config.yaml
dataset: "synthesized solo parts of chorales (CocoChorales)"
n_mels: 80
num_classes: 13
norm: "layernorm"
norm_position: "pre"
loss: "cross_entropy"
init: "torch_default"
optimizer: "soap"
adamw_lr_other_params: 0.0011
Rows from block 8 of a small sound classifier, named by matrix and row number. Rows with one number belong to one neuron. Each number is 128 + 32 x the weight over its row's rms, rounded and kept within 0 to 255. All counts start at 0.
After each neuron's rows are labels from the 100 clips, of 14848, where the neuron reaches its largest size: "top examples" is what is common among them. Only what is clearly more common there than usual is listed. The data: synthesized solo parts of chorales (CocoChorales).
# gate: MLP gate (model.blocks.8.mlp.gate.weight, 384x128), inputs 0-127
# fc1: MLP up (model.blocks.8.mlp.fc1.weight, 384x128), inputs 0-127
# fc2: MLP down (model.blocks.8.mlp.fc2.weight, 128x384, transposed), outputs 0-127

gate.128 [105 133  93  75 159 165 145  48  89 105 146 134  83 146 173 118 145 140  98 170  80 181 118 103 160 104 122 111  86  96 119  86 116 132 158 120 165 128 165 146 106 100 112 172 124 179 123 165 122  92 124 106 165 160 161  77 153 119  68 140 115 163 114 204 161 203 129 118 106 127 131  94 112 108 126 131 128 116 133  78 155 155 115 137 150  99 169 137 149 119 154 114 113 127 171  88 133 124 126 131 101 156  83  79 122 173 156 131  76  77 180 198  74 126 113 126  62 188  91  96 151 124 158  90 162  83 113 153]
fc1.128 [126 128 110 150 148 122  88 150 151 155 173  57 120 138 123 140 173 109 146 127 100 121 144 224 124 136  67 160 133  97 145 191 131 134  82 153 109 140 111 111 153 135 158 129 101 193  88 211 119 138 142 177  84 191 118  87 157 132 118 126 118 151 117 138 148 146 100 100  97  96 117 163 126 116  91 142 106 116 161 116  99  52 161 182  75  92 140 144 141 106 130 163 157  84 146  98 126 124 114 137 102  77 157 117 164 151  96 144 150  84  84 136 127 149  92 160 119  48 128 142 138 189 149  74 199 102 118 115]
fc2.128 [122 154  79  92  50 175  63 109 157 110 145 112 148 141 129 180 118 181 110  78 137  93 138 113 135 154 114 122 172 122 147 179 108  78 137 120 136 133 109 115 183 107  82 150 124 133 120 190 173 116 137 170 192 154 133 129 128 105  97 128 146 135 140  94 119 122  94 122 121 119 149 193  99 119 110  88 122 105 150 149 123  52 157 162 163 148 186 155 109  60 175 160  94 106 212  89  74 168 128 149  92 100 143 116 155 139  94  91 100  64 140  86 102 159  98 132 126  84 117  99 162 159 155 120 137 160 107 120]
top examples: cello; horn

gate.359 [189 121  75  97 105 216  88 167 156 133  88  85 115 112 174 191 110 174 143 129 101 127 148 112 165 172 100 115 185 103  48 139  74 104 144 108 111 113 125  38 118 164 155 135 128 125 176 172 113 158  75 149 128 136  99 110  92 105 111  95  63  96 158 125  89 118 115 170 131 122 124 133 133 167  56  96 169 114 156 119 100  87 139 162 125 150 136  75 142  76 117 109 161  71  95 126 133 151 137 143 116 166 141 106 140 131  83 139 132  88 106 116  91 109 120 103 122 161 113 142 143 119 118 110 160 178 180 125]
fc1.359 [116 126  98 156 137 149 103 136 143 162 146 100 186 103 180 124 125 147 151 178 155 186 137  69 217 174 114  71 149  90 105 116 167 130 119 133 124  51 151  64 131 126 127 104 146 100 180  94 168 133 148 148 104 145 118 101  78 140 117 183  64 128 105 171 100 122 139 140  96 165 137  89 122 105 143 104 112 136 175 116  91 153 113 117  94  95 213 133 165 125 110  97 180  97  90 172 138 170 135 158 165 102 156 144 126 133 109 149 150 121  99  98 117 127 150  73 129 132 169  75 185 135  90 148 142 193 132 144]
fc2.359 [117 178 133 190 103 119 122 118 145 132 139  99 144 117 147 142 156 122  95 116  78 169 171 117 209 189 143 142 184 142  98 124 151 149 110 165 154  95 167  95 131 163  93 110 145 111 172 110 129 110 135 202 100 169 165 111  93 157 132 157  93 173 120 183 160 101 112  51 100  90 148  99  76 143 160 157  98  84 142  92 108 163  93 133 164 103 137 135  67  88 142 126 160  99  34 133 165 165 122  90 119  78  95 204 117 126 115 122 111 107 115 116 166 112 118 115 160 112 127 134 171 168  81 131 111 139 137 130]
top examples: cello; note F#5

gate.11 [133 115 213  95 122 131 153 163 168 162 126  96 115  96 143 127 162 205 135  95 127 170 167 136 141  99 187 127 151 128 156 115 152 104 127 115 213 131  94 102 125 117  69 194 146 139 208 133 154  40 127 119 165 154  70 135 149  77  83 160 140 164 137  89 118 149 119 130 140 121 155 134 186 126 119 120 137 131 130 156 104  82 123 167 126 107 163 119 168 126 166 190 134 148 136  93 114 137  26  99 108 164 108 151 114 124 115  81 151 137 104 120 100 129 105  83 100 130 147 147  76 120  92  94 152 134 125 140]
fc1.11 [155  91  96 130 124 137 116 152 153  76 161 103 123  95 120 100 119 148 151 187 158 132 135 151 105 168 140  90 110  89 135 106 139 172 128 151  81 176 172 134 132 175 132 125 118 121 122 195 127 153 104 127 151 144 165 160 227 166  90 136  68 147 160  83 153 104 125 164 116  61 139 156  81 139 177 169 140 113 151  93 148 165  88 105 118 132 129 117 132 109 150 136 144 133  99 141  60  59 180 101 127 140  78 149 186 129  91 146  66 156 137  84  86 138  58  99 122 155 101 185 154 115 117 137 151 171 143  96]
fc2.11 [186  88 161 128  83 136 115 128 162  98 152 108 105 116  83 109 152 119 188  99 125 109 180 120 185 133 142 161 203  58 121 123  87 162  91 138 124 111 217 171 177 144 152  88 125 140 151 137 102 115 128 115  96 141 141  86 165 140 106 166  81 158 153 106 157  98 179 162 115  73 149 115 115 117 128 131 134  74 129 134 176  73 135 111 146 146 157 134 104 167 120 137 149  98 176  61  90 142 169 115  95 103 115 172 185 117 113 108 116 125 136  66  49 157 128 118  52 141  91 145 143 145 115 128 122 135 115 110]
top examples: violin; note A4; note A#4

gate.173 [104 116 163 114  87 128 118 120  99 129 204 153 134 120 108 126 120  59 161 184 140 103 169 162 179 186 164 158 121 152 128 151 129 130 112  87 166 161  78 138 163 118 156  91 169 110  66 124 125 101 118 159 126 160 159 112  58 102 109  79 130 110 108 165 114 165 161 142 138  63  71  59 154  82  91 169 112 137 130 106 137 160 163 168  58 146 180 102 132 113 124 121 116 125 129 111 124 139 147 147 101 182 161  92 119 132 131 151  39 138 162  82  87 154 132 103 122 153 129 122  59 117 157  81 105 124 127 136]
fc1.173 [156 195 121  63 124 125 173 139 171 166 140 121 204 142 137 117 117 102 124  97 150 110 101  91 170  92  86 128 155 188  83 183  90 173  90  99 150 167  87 114 172  75 171  58  87  76 127 115 182 112 159 169 104 205 165  52  79 154 120  93 136  91 106 136 113 143 141 147 158  92 127 135 146  97  69 144 109 124 151 115 198 120 145 132 148 110 138 132 160  96  91 135 109 150 123 121 115  81 134 187 150 151  91 142 120 141 135 117 140 106 141  89 102 159 133 165 102 152 104 136 132 141 116 136 123 108  95 168]
fc2.173 [128 182  97  92 169 128 137 124 137 141  92 104 222 141 139 123 173  95 115 127 153  88  75  84 175 135  57 158 150 183 106 136 116 154 146  67 146 137 137 136 107 151 150  95 103 129 107 137 135 160 163 145  65 184 175  66  84 108 154 122 124  68 119 103 119 114 162 158 150  83 127 178 195 104 103 128 124 132 188  71 176 124 164 113 132 125  94 130 144  84  66 109 136 122 117 125 117 135 166 105 122 125  63 138 129 165 126 147 186  87 141 130 152 155 112 139  66 108 114 175 136 107 112 145 115  73 137 152]
top examples: cello; note C4; note A#3

gate.148 [ 97 112 163 135 172 126 142  74 176 154 131 103  91 114 108 144 123 114 160 110  59  96 107 167  94 104 127 140 121 100 133 119  93 148 195  76 104  93 126  87 125 144 118 156 125 149 128 124 196 116 166 111  91  89 124 139 181 117  96 123 115 109 127 116 159 132 133 120  70 178 159 153 128  82 127 136  90 140 170 116 107 155 128 194 162 204 139 116 165  67 149  93 115 170  92 148 156 185  54  69 145 135  82 138  72 191 192 122 112 127 133 122 132 196 128 131 110 126 123 141 161  87  92 144 170 137  90 149]
fc1.148 [117 112 112 119  65 113 111 145  94 145 161 114  84 107  57 158 136  99 175 129 168 125 109 141 142 140 130 156 117 113  87 194 104 118 105 166 161 151 104 163  81 141 143 128 138 111 154 139 150 144 211 150  63 183 146  77 196 166 164  73 119 121 153  83 116 155 101 138 140  99 147 164 101 128 118 111 128  89  89 138 111 113 102 123 158 176 128 134  85 131 121 172 140  88 128 125 136 142 140 160 123 131 221  80 171 101 124 122 156  92  99 130 151 169  58  87  67 146  72 181 179 123 140 152 150 126 113  93]
fc2.148 [195 110 110 119 104 169 177 113 126 146 118 144 139 108 118  83 151 129 132 117 153 122 101 117  68 146 124 142 155 136  92 179 107 165 109 128 145 122 124  94 135 182 104 167 124 140 119 144 143 137 182 115 105 156 125  75 163 178 198 132 118 100  77  98 112 186  85 132 143 165 108 115 128 142 168  83 114 102  71 106 146 131  85 174 160 114 133 192  55  83  99 190 126 151 137  98 135 144 127 169 166 110 167 119 149 109 115 126 137  73 156 142 143 162  93 104  45 125 131 222 124 155  68 155 101 106  86 101]
top examples: violin; note A5; note G5

gate.77 [130 132 202 106 101 137 135 175 142 176 188 113 177 151 171 102 156 142  98 139 172 144 144 121 118 151 120 116 111 118  77 136 172  83 171 189  93  85 130  82 120 162 155 144 114 135 132 110 123 136 168 143 131 107 156 180  72  99  65 100 189 135 110 128 191  95 114 129 100 126 132 155 171 104 121 128 125  92 134  61  96 131 115  54 166 134 138 106  97 159 121 143 127 105 133 110 180 112 145 142 106  90 108 115  90  91 153  92 165 192 193 159 135  89  93  86 155 146 177 137  70  90 107 162  97 170 144 127]
fc1.77 [183 165  51 115 130 120  91  77 134 125 176 169 121 149 142 137 114 116 125 166 170  68 127 193 144 176 122 111 171 127 131 149  85 136 129  94 192 111 145 160  93 103 123 108 126  86 104  98  61 169 139  86 126  88 184 109 126 143  93  68 189 122  92 104 136 146 188 107 130 103 124  70 176 157 162  93  77 166 115 101 136 120 141 156  70 127 136 130 148 146 110 138 107 152 155 139 183 152 167 121  89 111  95 124 118  86 125 189 144 129 168 178 163 155 155 157 114  95 169  83 129 128 101  85 127 132  99  98]
fc2.77 [161 145  76  93 106 153  99 108 138 140 125 164 117 139 155 121 140 101 129 139 159  95 186 152 110 153 131 109  84 143 111 124 127  51 226  33 184 176 161 111 122 124 151 147 179  89  93  89 117 176 100 104 148 121 162 121 134 167 134 141 180 129 117 105 133 110 169  86 104 158 151 100 115 128 177  53 140 151  67 106 100  64 152 132 145 111 111 184  96 112 136 140 159 157 130 146 133 177 139 170 112  80 129 109  98 139 139 161 117 135 165 137 173 111 105 104 118 151 104 117 116 130  54 123 102 151  65 101]
top examples: violin; note A4; note C5

gate.17 [135  86 103  93 136 129  62  49  97 106 131 137 139 128  94 108  90 170 174 155 128  93  96 125 164 104 153 126 162  48 135 109 117 134 157 126  95 154 102  70 110 150 147 161  92 163 112 172 106 186 138 133 152 160 160 105 122 145 132 103 140 119 116 184 113 165  90 127 115  64 148 111 190 104 125  64 150 101 127  98 179 171 172 104 169  83 128 116 164  91 117 126 152 167 148  99  74 167 138 110 148 137  97 101 195 104  95 139 153 174 141 142  92 103 137 179 130 103  78 109 179 111 148  75 112  74 117 123]
fc1.17 [173 107 130 122 133 147  97  99 112  88 134 189 151 135 105 130 113 115 221 121 148 169 137 128 147 113 114 150 137  64 160 150  81  87 127 186 123 116 131  83  75 122  51 114 150 128 112 173 154 149 124 135 174 195 140  32 160 195 108 120 155  82 140 162  95 146  82 154 132  96  77 136 146 125 118 126  93 143 119 104 157 162 147 111 130 111 159 137 149 141 142 174  80 104 108  87  89  72  86 157 114 163 116 115 155 148 101 129 182 136  99 101 112 147 148 160 138  88  87 119 164 173 176 102 120 132 111  71]
fc2.17 [180  87 110 165 119 156 105 176 105  52 143 158 138 192 154 188 130 129 184  91 193 138 160  70 151 106  71 186  92 160 108 155 177  79 155 155  67 144 166 132 102 175 125 141 116 123 101 132 148 119 130  85 161 153 129  90 128 160 160 119 110 132 100  89 138 167 127 124 150  84 128  53 136 137 150 164 170 100 168 163 116 156  91 147 112 192 102 153 131 129  97 155  97 111  90 137 142 125  84 155 107 166 176 161 100 122 157 134 132  95  90 137 168 200 132 144 120  93 102 107 141 135 131 150 107 150 110  90]
top examples: horn

gate.114 [152 163 143 124 185 147  97 177  96 171 107  89 196 139 119 116 126 169 139 148 100  73 130  80 111  96 166 110 108 140 147 102  94  55 173 143 153 155 116 142 133 176 139 161 161 171  71 160  87 117 171 147 150 133 130 140 158 103 124 109 181  34 110 161 142  95 114 143  88 167  74 147 103 187 154 123 128 142 121 178 129 126 134 120 138 133  77 143  98 108 159 137  50 127 149  88 157 146 127 127 122  82 150  96 136 125 120  83  89 160 112 103 116  84 144 133 151 121  65 100 103 149  60  72  87 147 149 130]
fc1.114 [160 141  77 122 140 145 163 113 165 130 124 127 132 161 129 114 135 125 138  97 109 107  97 109 120  99 105 125 188 125 109 119 122 115  96 108 169  83 169 121  99  46 173  88 115 208 190 120 117 164 110 146  90 150 143  91  69 140 149 178 157  91 153 100 196 137 141  80 110 164 151 202 174 157  79 123 116 152 141 127  92 102 105 156 110 149 171 155 102 183 136 155 138 157 151 139 127  95 104 121 172 179  90 192 139 111 132 172 185 160 145 129 173 113 190 159  95 145  77 157 141 115 114 155 141  74 154 128]
fc2.114 [ 92 165 100 153 113 175  89 182 102 123 119 115 119 160 130 153  91  93  42 129 131 143 140 158 115 130 132  95 118  90  79 115 138 133 137  58 170 126 119 150 154 112 183  93  96 183 119 107 102 157 164 143  61 162 152 139  72 114 150 149 171 121 122  89 140 110 146 132 163 156 175 158 192 135 109 151 112 104 140 120 100 125 109 128  49 174 125 140 124 132  55 154 192 129 146 149 123  95 172  96 116 136  79 150 113 100  59 167 207 118 132 120 120 189 105 136 122 119  73 140 125  85 161 130 175 136 134 137]
top examples: horn; note C#5

gate.244 [ 98 175 163 109 100 176 161 103  97 207 168 138  85 158 111 151 155 153 157 134 161 158  81 160 173 162 103 163 121 161  68 154 145 132  81 119 152 109 163 149  98 111  99 103 157 102 109  66 176 196 161 128 169  66  83  98 111 104  84  95 105  62 140 147 147 111 121 152 105  99  92 115 140  91 143 140 120 205 119 147 114 145 167 112 162 146 157 193 110 120 118 116 132 145 136 107 158 116 137 180 101 124 142 147  92 197 118 134  99 121 110 112 131 159 105  79  92 138 139  86 128 169 116 132  68 166 136 177]
fc1.244 [113 101 127  91 161  48 134 114 171 161 161 117 128  72 114 117 105 147 160  96 171 117 142 110  87 127 117  91  89 151 148 155 119 102 157 155 210 134  29 110 159 141  67 135  91 118 176 147 107 100  99 151 141 160  95 127 177 129 177 108 128 135 148 114  57 105 124  93  92 131 125 110 131 176 174 115 133 122 144  79 124  99 118 164 120 145 188  76 157 107 130 106 147 100 119 111 178 107 131 110 143 127 164 162  98 138 154 114 162 128 141 167 142 177 167 172 139 102 134 194  78 145 131  92 199  68 122 123]
fc2.244 [105 151 104  68 135  74  99 175 138 170 107 135  84  62 116 121 161 155 132  99 104  94 131 118 116 143  86 136  99 158 119 149 102  85 141 126 145 162  76  97 121 165 133 132  96 151 179 220 147  77 146  85 147 134 118 178  87  85 167 118 133  95 159  97 116 113 129 165 161 172 125 111 133 150 138  93 116 175 146 102  84 113 125 145 207 179 189 159 184 143  77  86 172 126 118 176 110 153 135 149 124 117 126 128  84 143 139 112 120 177 123 138 128 134 116 167  96 134 140 193  75 168  78 114 160  74 146 143]
top examples: cello; note G3; note F#3

gate.116 [104 166  60 149 116 135  79 115 102 151 190 121 145 173 106 150  98 132 156 144 111 135  62 168 121 158  78 114 118 123 120  98 100 103 143 125 158 113  79 152 191 121  96  54 164 144 135 119 125 111 193  91 143 121 142 144 197 126 183 108 141 224 110 155 160  84 172 150 121 114 170 105 141 104 151  82 155 138 138  62 135 179 104 107 136 155 157 121 110 116  91 179  61 141 143 102 109 160 116 151 147 159 146 162  94  95 162 153 179 115 169 122 117  90 127 115 161 124 128  91 116 132 142 158 176 177 103 156]
fc1.116 [ 76 177 106 144  85 121 139 133 100 106 115 105 110 160 122 135 104 104  91 155 126 109 134 139  73 124 112 167 139 136 108 173 105  81 179 109 115 169 171 181 106 111  74  82 135 144  82 124 124 120 112  83 134 141 120  96  82 142 161  93 154 140  60 189 174 165 111 160 167 149 156 159 132 106 111 172 107 137 170 100 152 118  96 121 103 113 149 107 210  77 205 123 137 101 122  95 131 152 160 134 125 149 137 178 102 109 111 153 156 156 143 197  20 123 135 137 146  82 126 142 123  89 140 115 183 156 170 113]
fc2.116 [ 85 167 116 129 106 117 179 145  92 176 120 103  45 125 106 149 145 100 162 115 120 123 123 129 133 198  86 123 128 125 133 185  83  95 136  96 145 184 183 161  81 116 108  48 123 109  82  53 118 127  73  98 127 126 135  93 142 134 119 133 130 101 125 136 206 187 125 144 153 190 112 177 151  84  99 136 128 176 167 111 109 128 156 126 155 154 127  88 179 120 134 113 164 113  87  86 122 154 145 145 133 157 113 157  79 145  89 184 143 179 122 150  57 141 131 107 104 136 128  74 149  98 134 108 149 131 174 127]
top examples: note E5; violin; note F#5

gate.292 [175 126 132  62 135 117 130  86 115 102 130 115 122 131 132 131 181 123 113 146 103 123 141 116 165 122 144 140 105  15 108 154 110 132 110 115 143 159  76  91 184 222 155 132 133 131 104  84 165 121 172 170 154 122 174  94  69 111 113 140 121 123  96 157 179 206 148 141 134 130  89 144 144 127 108 182 126  91 128 156 119 171 159 138 101 121 117 208 142  98 142 120 179 130 132 137 138 124 100 148 128 149 126  40 140 136 188 120  97 154 129  86 106 173 145 127 170 147 161 191 109 159 146 106  86 154 100 164]
fc1.292 [137 127  83 107 179 135 105 154 145 113 159 152 121 172  73 115 160  96 147  93 129 139 109 171 166 128 100  87 122  97 167 185 133 114  91 146  71 132 155  99 138 157 158 135 201 115  82  55 189  71 151 148 195 105 146 160 104 134 148  80 121  96 115 177 142  99 148 123 127 114 187 109  88 150  79 186 131 119 106 118 113 159 178 137  90 118 110 146 127  94 132 149 165 131 153 121 123  80 114 226 121 135 125 114 138 111 160  94  65 109 138 136 171 104 134  81 162 168 154 109 107 172 130  72 137  95 138 146]
fc2.292 [139  88 147 129 131 132 124 107 113 101 163 139 157 168  64 110 122  98 144 115 153 147  48 154 136 159  80 138 200  95 107 126 174 119 107 103 111 158 158 130  90 125 136 154 132 175  60  87 207 105 114 100  76 130 146 150 188 140 158  97 123 112 143 118  82 104 107 124 133 118 155 121  85 151 114 173 181 136  99 124 120 166 191 163 119 136 130 136 113 108 197 120  87 147 200 137 199 113  72 146 161 132  99 149 108 122  99 168 130 128 164 125 148 139 115  77 141  83 168  76 111 117  87  55 115 140 126 164]
top examples: cello; note A#3; note F3

gate.84 [ 97 155  89  96 163 158 117 179  72 111 185 201 117 114 154 153 149 180 117 104 168 136 124 168  96 142 175 136 150  85 140 150 108 135 122 102 116 140 133 122 122  99 153 253 119 142 123  79  99 162 118 117 137 100 166 111 150 128 158 105  93 103 147 157 101 114  70 122 221 123 155 134 147 128 140  93  83 125 144 126 112 136 136 131 160 121 121 134 114 133 153 120 135 146 182 164 218 133 140  90 171 122 124  88  50 177 118 171 121 152 138 104 167  95  66 141  94 173 135 149 128 115 129 121 118  83 121  90]
fc1.84 [134  90 113  69 144 177 114 115 125  95 127 130  86 168 180  76 176 176 151 133 107  85 121 130 168 120 150  65 114 178  86 125 161  91 160 145 134 108  96 209 103  69 183 169 134 135 120 155 126 125 129 114 109 141 111  93 163 155 194  99 154 154  59 126 143 205 176 175  74  83  88 141 153 124 130 183 139 134 153  80 159 129 142 126 158 117 135 125 160 143  89 141 135 124 117  63 147 157  97  80 150 119 132 199 115 114 131 165 154 143 119 164 174  96 154 154 124  86 120 147 144 104  98 141 156 118 101 123]
fc2.84 [120  96 115  94 156 155 123 142 144 137 104 106 111 131 150  51 173 160 162 102 140 105 133 162 136 112 149  77 128 143  45 135 134  62 186 108 137  65 117 156 146  57 207 146 141 128 139 139 111 147 129 110 173 141 130 105 134 128 112  88 137 168  74 149 146 167 179 140 101  83  91 176 155 138  85 146 144 160 141  68  99 103 156 112 154 112 189 107 160 120  86 162 172 163 109  38 136 145 129  95 119 105 108 128 126 164 105 184 150 143 120 132  93 102 130 175  83 122  73 152 112 142 100 117 134  87  84 116]
top examples: horn; viola

gate.351 [146 170 144  95 145 145 126 157 169 200  78 107 137 165  94 175  78 183 114 102  65 102 130 106 130 173 172 163  70 139 143 118  38 113 165 136  92  99 100  90 156 120 112 158  99 109 150 116 148 112 125 120 134 136 104  94  92 106  63 106 122 130 117 132  96 101 158  89 177 116 151 135 148  92 126 129  91 125 130 123 101 131 115 115 139  50  99 109  90 169 142 174 135 154 166 126 162 167 158 185 145 195 125 147  93  53 146 111  98 168  69 148 107 159 156 144 115 118 128 168 123 120 185 138 102  93 139 171]
fc1.351 [148 162 159 134 136  68 169 136  85 101 142  80  72 151 134 133 169 129 138  87 127 112 150 176  90  85  84  86 110  82 166  93 110 154 152 137 117 157  84  78 127 154 170  98 106 140  93 123 119 116 177  96 133 101 120 134 155 137 156 128 122 156  86  79 125 165 164 119 182  69 116  64 165 104  82  97  83 161  96 174 129 110 130 124  93  35 147  99 168 156 127 176 118 138 131 118 169  65 117 141 210 123 109 105 166 158 106 148  89 149 107 124 137  94 137 156 143  75 162 150 172 139 115 137  97 145  88 115]
fc2.351 [ 93 146 175 138 136 145 130  93 105  55 120 116  63 146 131 146 147 136  91  99 169  93 135 170 100 123 114  87 137 123 164 118 135 103 141 127 127 147  99  85 129 178 157 141 137  63 100 145  91  76 187 128 147 160 128  75 112 151  83 135 104 126  49  79  92 157 134 124 168 115 179  41 170 165 134  89 108 131 132 162 132 103 101 161  50  77 139 121 180 150 161 131 121  95 121 105 179  88 141 167 162 142  78 118 195 157 160 137 101 125 196 140 137  99 128 131 108  90 165 116 119 104 144 116  95 153 122 119]
top examples: violin; note E5; note F#5

gate.367 [100 164 124  78 115 119 140 115 127 166 134  78 107  88 131 153 126 184 131 164 106 116 131 115 143 147 129 114 133  77  76 126 126 140 187 146 173 137 152  95  81 166 168  93 102 177 148 168 145 137 110 131 144 135 101 165 120 134 105 135 105  82 177 139 146  83  92 102 118 162 173 119  95 171 110 121 136 166 107 123 133 148 157 134 148  86 125 117 108 115  83 119 141 110 118 207  88 184 106 134 118 226 226 116  59 182 146 136 189 111 185 124 108 203 121  93 110 101 132 124 150 110 137 153  88 138  91 102]
fc1.367 [150  44 126 142 146 110  74 157 117 145 119 167 174 100 133 143 133 120 147 102 130 139  96 138 147  68 147 126  69 124  98 111  84 161 128 142 152 129 108 131 155 123 124 150 191  90 162 148 135 109 107  47  88 204 147 131 142 121  92 101 115 100 154 124  65 193 127 168 124  59  81 110 107 159 120 125 120 112 110 170 113  75 147 120 141 134  61 119 107  66 121  96 141 128 199 175 122 163 151 148 168 102 123 116 139 132  83 103 128 154 100  98 162  98  76 157 111 137 212 161  93 132 156  90 145 110 152 122]
fc2.367 [146 103 120 140 117 102  84 112 121 114 142 186 134  84 155 195 132 133 130 122 110 104 139 133 156  88 141 166 100 145 138  51 123 149 131 142 212 194 143  94 117 100 135  51 121  92 190 185 104 134  82  97  99 163  96 113 119 120 103 127 150  92 106 119  93 166 193 103 150  60  69 119 139 147 139 126 108 153 117 150 154 121  83  99  90 117  87 144 111  57 132 129 127 122 163 167 146 147 145 161 100  81 120 172 173 106 140 113 134 212 194 139 154  91 100 123 151 141 174 111 154 152 120  95 130 105 153 128]
top examples: cello; note B3

gate.358 [ 86 150 147 154 187 112 124 141  44 111 161 143  93 116 116 106 121 160 128  92 135 149 107 177 160 124  88 150 113 123  82 173 159 119 134 150 173  98 184  91 100 152 154 211 139 153 119 122 151 151  85 165 103 147 153  86 192 101 128 115 152 116 144 152  82 199 160 130 128 167 119  82  71 178 101 105 121  55  89 176 146 137 148 144 116 135 156 119 130  98 125  67 139  81 129 136 142 161  43 143 101 139 176 104 129 135 103 187 144 134 106 151 102 124 106  95 114 149 131 171 156 157  72 115  94 145 148 143]
fc1.358 [207 138 181 136 138 120  56 139 148 118 136 111  66 131 118 128 133  96 135 154 144 127  93 125 118 143 113 133  41 123 138 124 146  88 168 123 172 148 128 150 166  82  65 169 139  86 110 138  80 121 161 118 107 131 150 127 195 148  87 176 134 107 144 114 134  97 145  91  57 136 129 119  86 108 172 188 139 152 117  92 137 108 114 128  47 135 139 197 169 158 157  84  69 105 145 164 143 148 135 149 164 131 133  53 105 111 164 103 123 122 105 134 144  72 101 144 171 116 160 155 198 114 128 118 113 113 169 121]
fc2.358 [181 168  96 131  77 156 135 143 138 157 107 167  88 152 129 112 140 125 131 187 102 129 144 130  97 124 165 176  94 125 115  97  93  77 139 128 139 173 119 149 100  38  78 168 110  76 105 131  90 176 196 111 162 142  75 155 174 106  89 142 140 118 143 155 133 127 164 103 118  99 164 161  87 184 119 124 140 180 122 103 165 137 130 131  40 181 111 187 141 115 153 134 105 162 162 149 113 153 141 105 100 150 127  36  95 164 134 132  94 137 155 161  82  79 148 131 153 149 105 104 192 139 134 129 121 115 111 152]
top examples: horn; note A#4; note C5

gate.59 [135 144 142 159  40 193 115 115 108 114 178 132 174 157  89 110 117 179 140 115 144 113 157 123 170 126 157 113 112 161 113  61 104  97 186 158 109 155 132 133 145 153 147 137 188  63 149 125 138 174 118 115 161 101 124 157 123 181 130 119  87 149 135 140  94 156  82 173  98 130 138 132 144  96  71  92 127 115 117 176 139 138 133 196  97 130  90 119  95 129 137 147 105  52 155 152 105 130 113 105 132 119 169 117 116 219 119  42 112 110 144 113 119 141 146 123  87 150 130  98  57 145  86  94 143  91 116  71]
fc1.59 [190 127 117 148 138 243 128  67 134 116  97 157 136 108 138  87 159 142 105 130 121  42 148 153 126 136 150 126  69 155 121 142 140 150 158 127 174 104 159 136  79 167 168 123 156 148 126 128  87 133 162 136 116 115 116 144  41 143 119  92 139 152 149 124 102 106 141 135 130 125 156 127  68 134 128 133 124 110 155 199 145 153 166 100 162 137  95 147 136 134 151 144  83  76 169 162 130 121 129  66 104 129 168 146 151 169 153  26 112  99 127  89  66 126 135 123 160 159 171 115  65 130 154  92 119 143  86 129]
fc2.59 [ 96 129 129 171 129 156 119 158 137 138 151 150  92 139 133 159 172 178 112 108 103  47 140 186 148 128 150 110 154 117 126 138 131 124 125 145 181 201 159  73  93  89 103 135 139 111 135  75 150  90 112 188 165  78 110  61 113  76 136  66 140 115 186 138 126 152 137 100 112 132 153 128 151 171 147 100  89 119 137 161 130 118 147  58  79 127 175 171 154 110 139 173  86  82 145 137  83  40 124 126 110 104  88 156 143 142 136 172 103 148 155 103 105 172  62 108 131 122 180 130 103 134 136 151 130 136  89 173]
top examples: cello; note C4; note B3

gate.166 [153 137 182 118 133  92 144 145 139 114 151 148 145  94 123 100 158  87 197 148 106 179 104 106 122 158 118  75  99  84  96 121 114 144  61 133 110 154 135 121 112 109 175 148 158  91  90 140  65 166 174 145 146 152  93 120 120 133 178  66 143 145 124 141 160 120 144 188 109 153 124  79 132 170  98 109 114 170  68 155  78 131 173 128  71 121 112  91 214 106  94 156  87 133 111 130 120 141 173 166 199 124 112 123 182 166 142 107 109 134  99  90  80 154  95 129 101 128 136 133 147 151  48 105 168 109 172 136]
fc1.166 [153 144 132  96 177 135 120 124 116 117 147 132 130 170 107 130 169  82 123 118 103  96 117 100 110 158  73 145 183 120 134 132 136 155  50 149 143 146 117 155  97 151 190 142 184  43  95 147  99 109  96  93 125 169  83 100  81 144 164 100  56 136 143 111 167 106  84 104 148  92  96  46  94 136 125 152 111 160 105  95 131 152 103 124 151 145 136 122 143  93 164 196  89 140  95 163 130 144 189 138 187 133 109 133 191 169 130  89 108 117 125 178  90 160 119 171 112 165  91 171 158 154  94 170 142 163 114 131]
fc2.166 [145 170 117 136 109  80 121 121  60 177 143 161 127 121 118 160  99 113  99  93 106 157 106 144 120 105  92 164 193 127 173 130 144 156  74 105 156  96 158  87  74 123 162 160 146 115 101 137 133 112  75 143  99  78  99 141  91 172 144 112 124 124  97 124 129 143 117  49 121 126 105  57  45 174 200 168 100 123  97 130 189 155 114 123 129  93 148 149 180 112 111 171  95 153 114 112 139 106 150 124 147  81 137 113 169 196 168 119  90 125  95 167 135 176 131 170 108 131 122 185 116 117 132 177  85 173 121 121]
top examples: violin; note G#5; note G5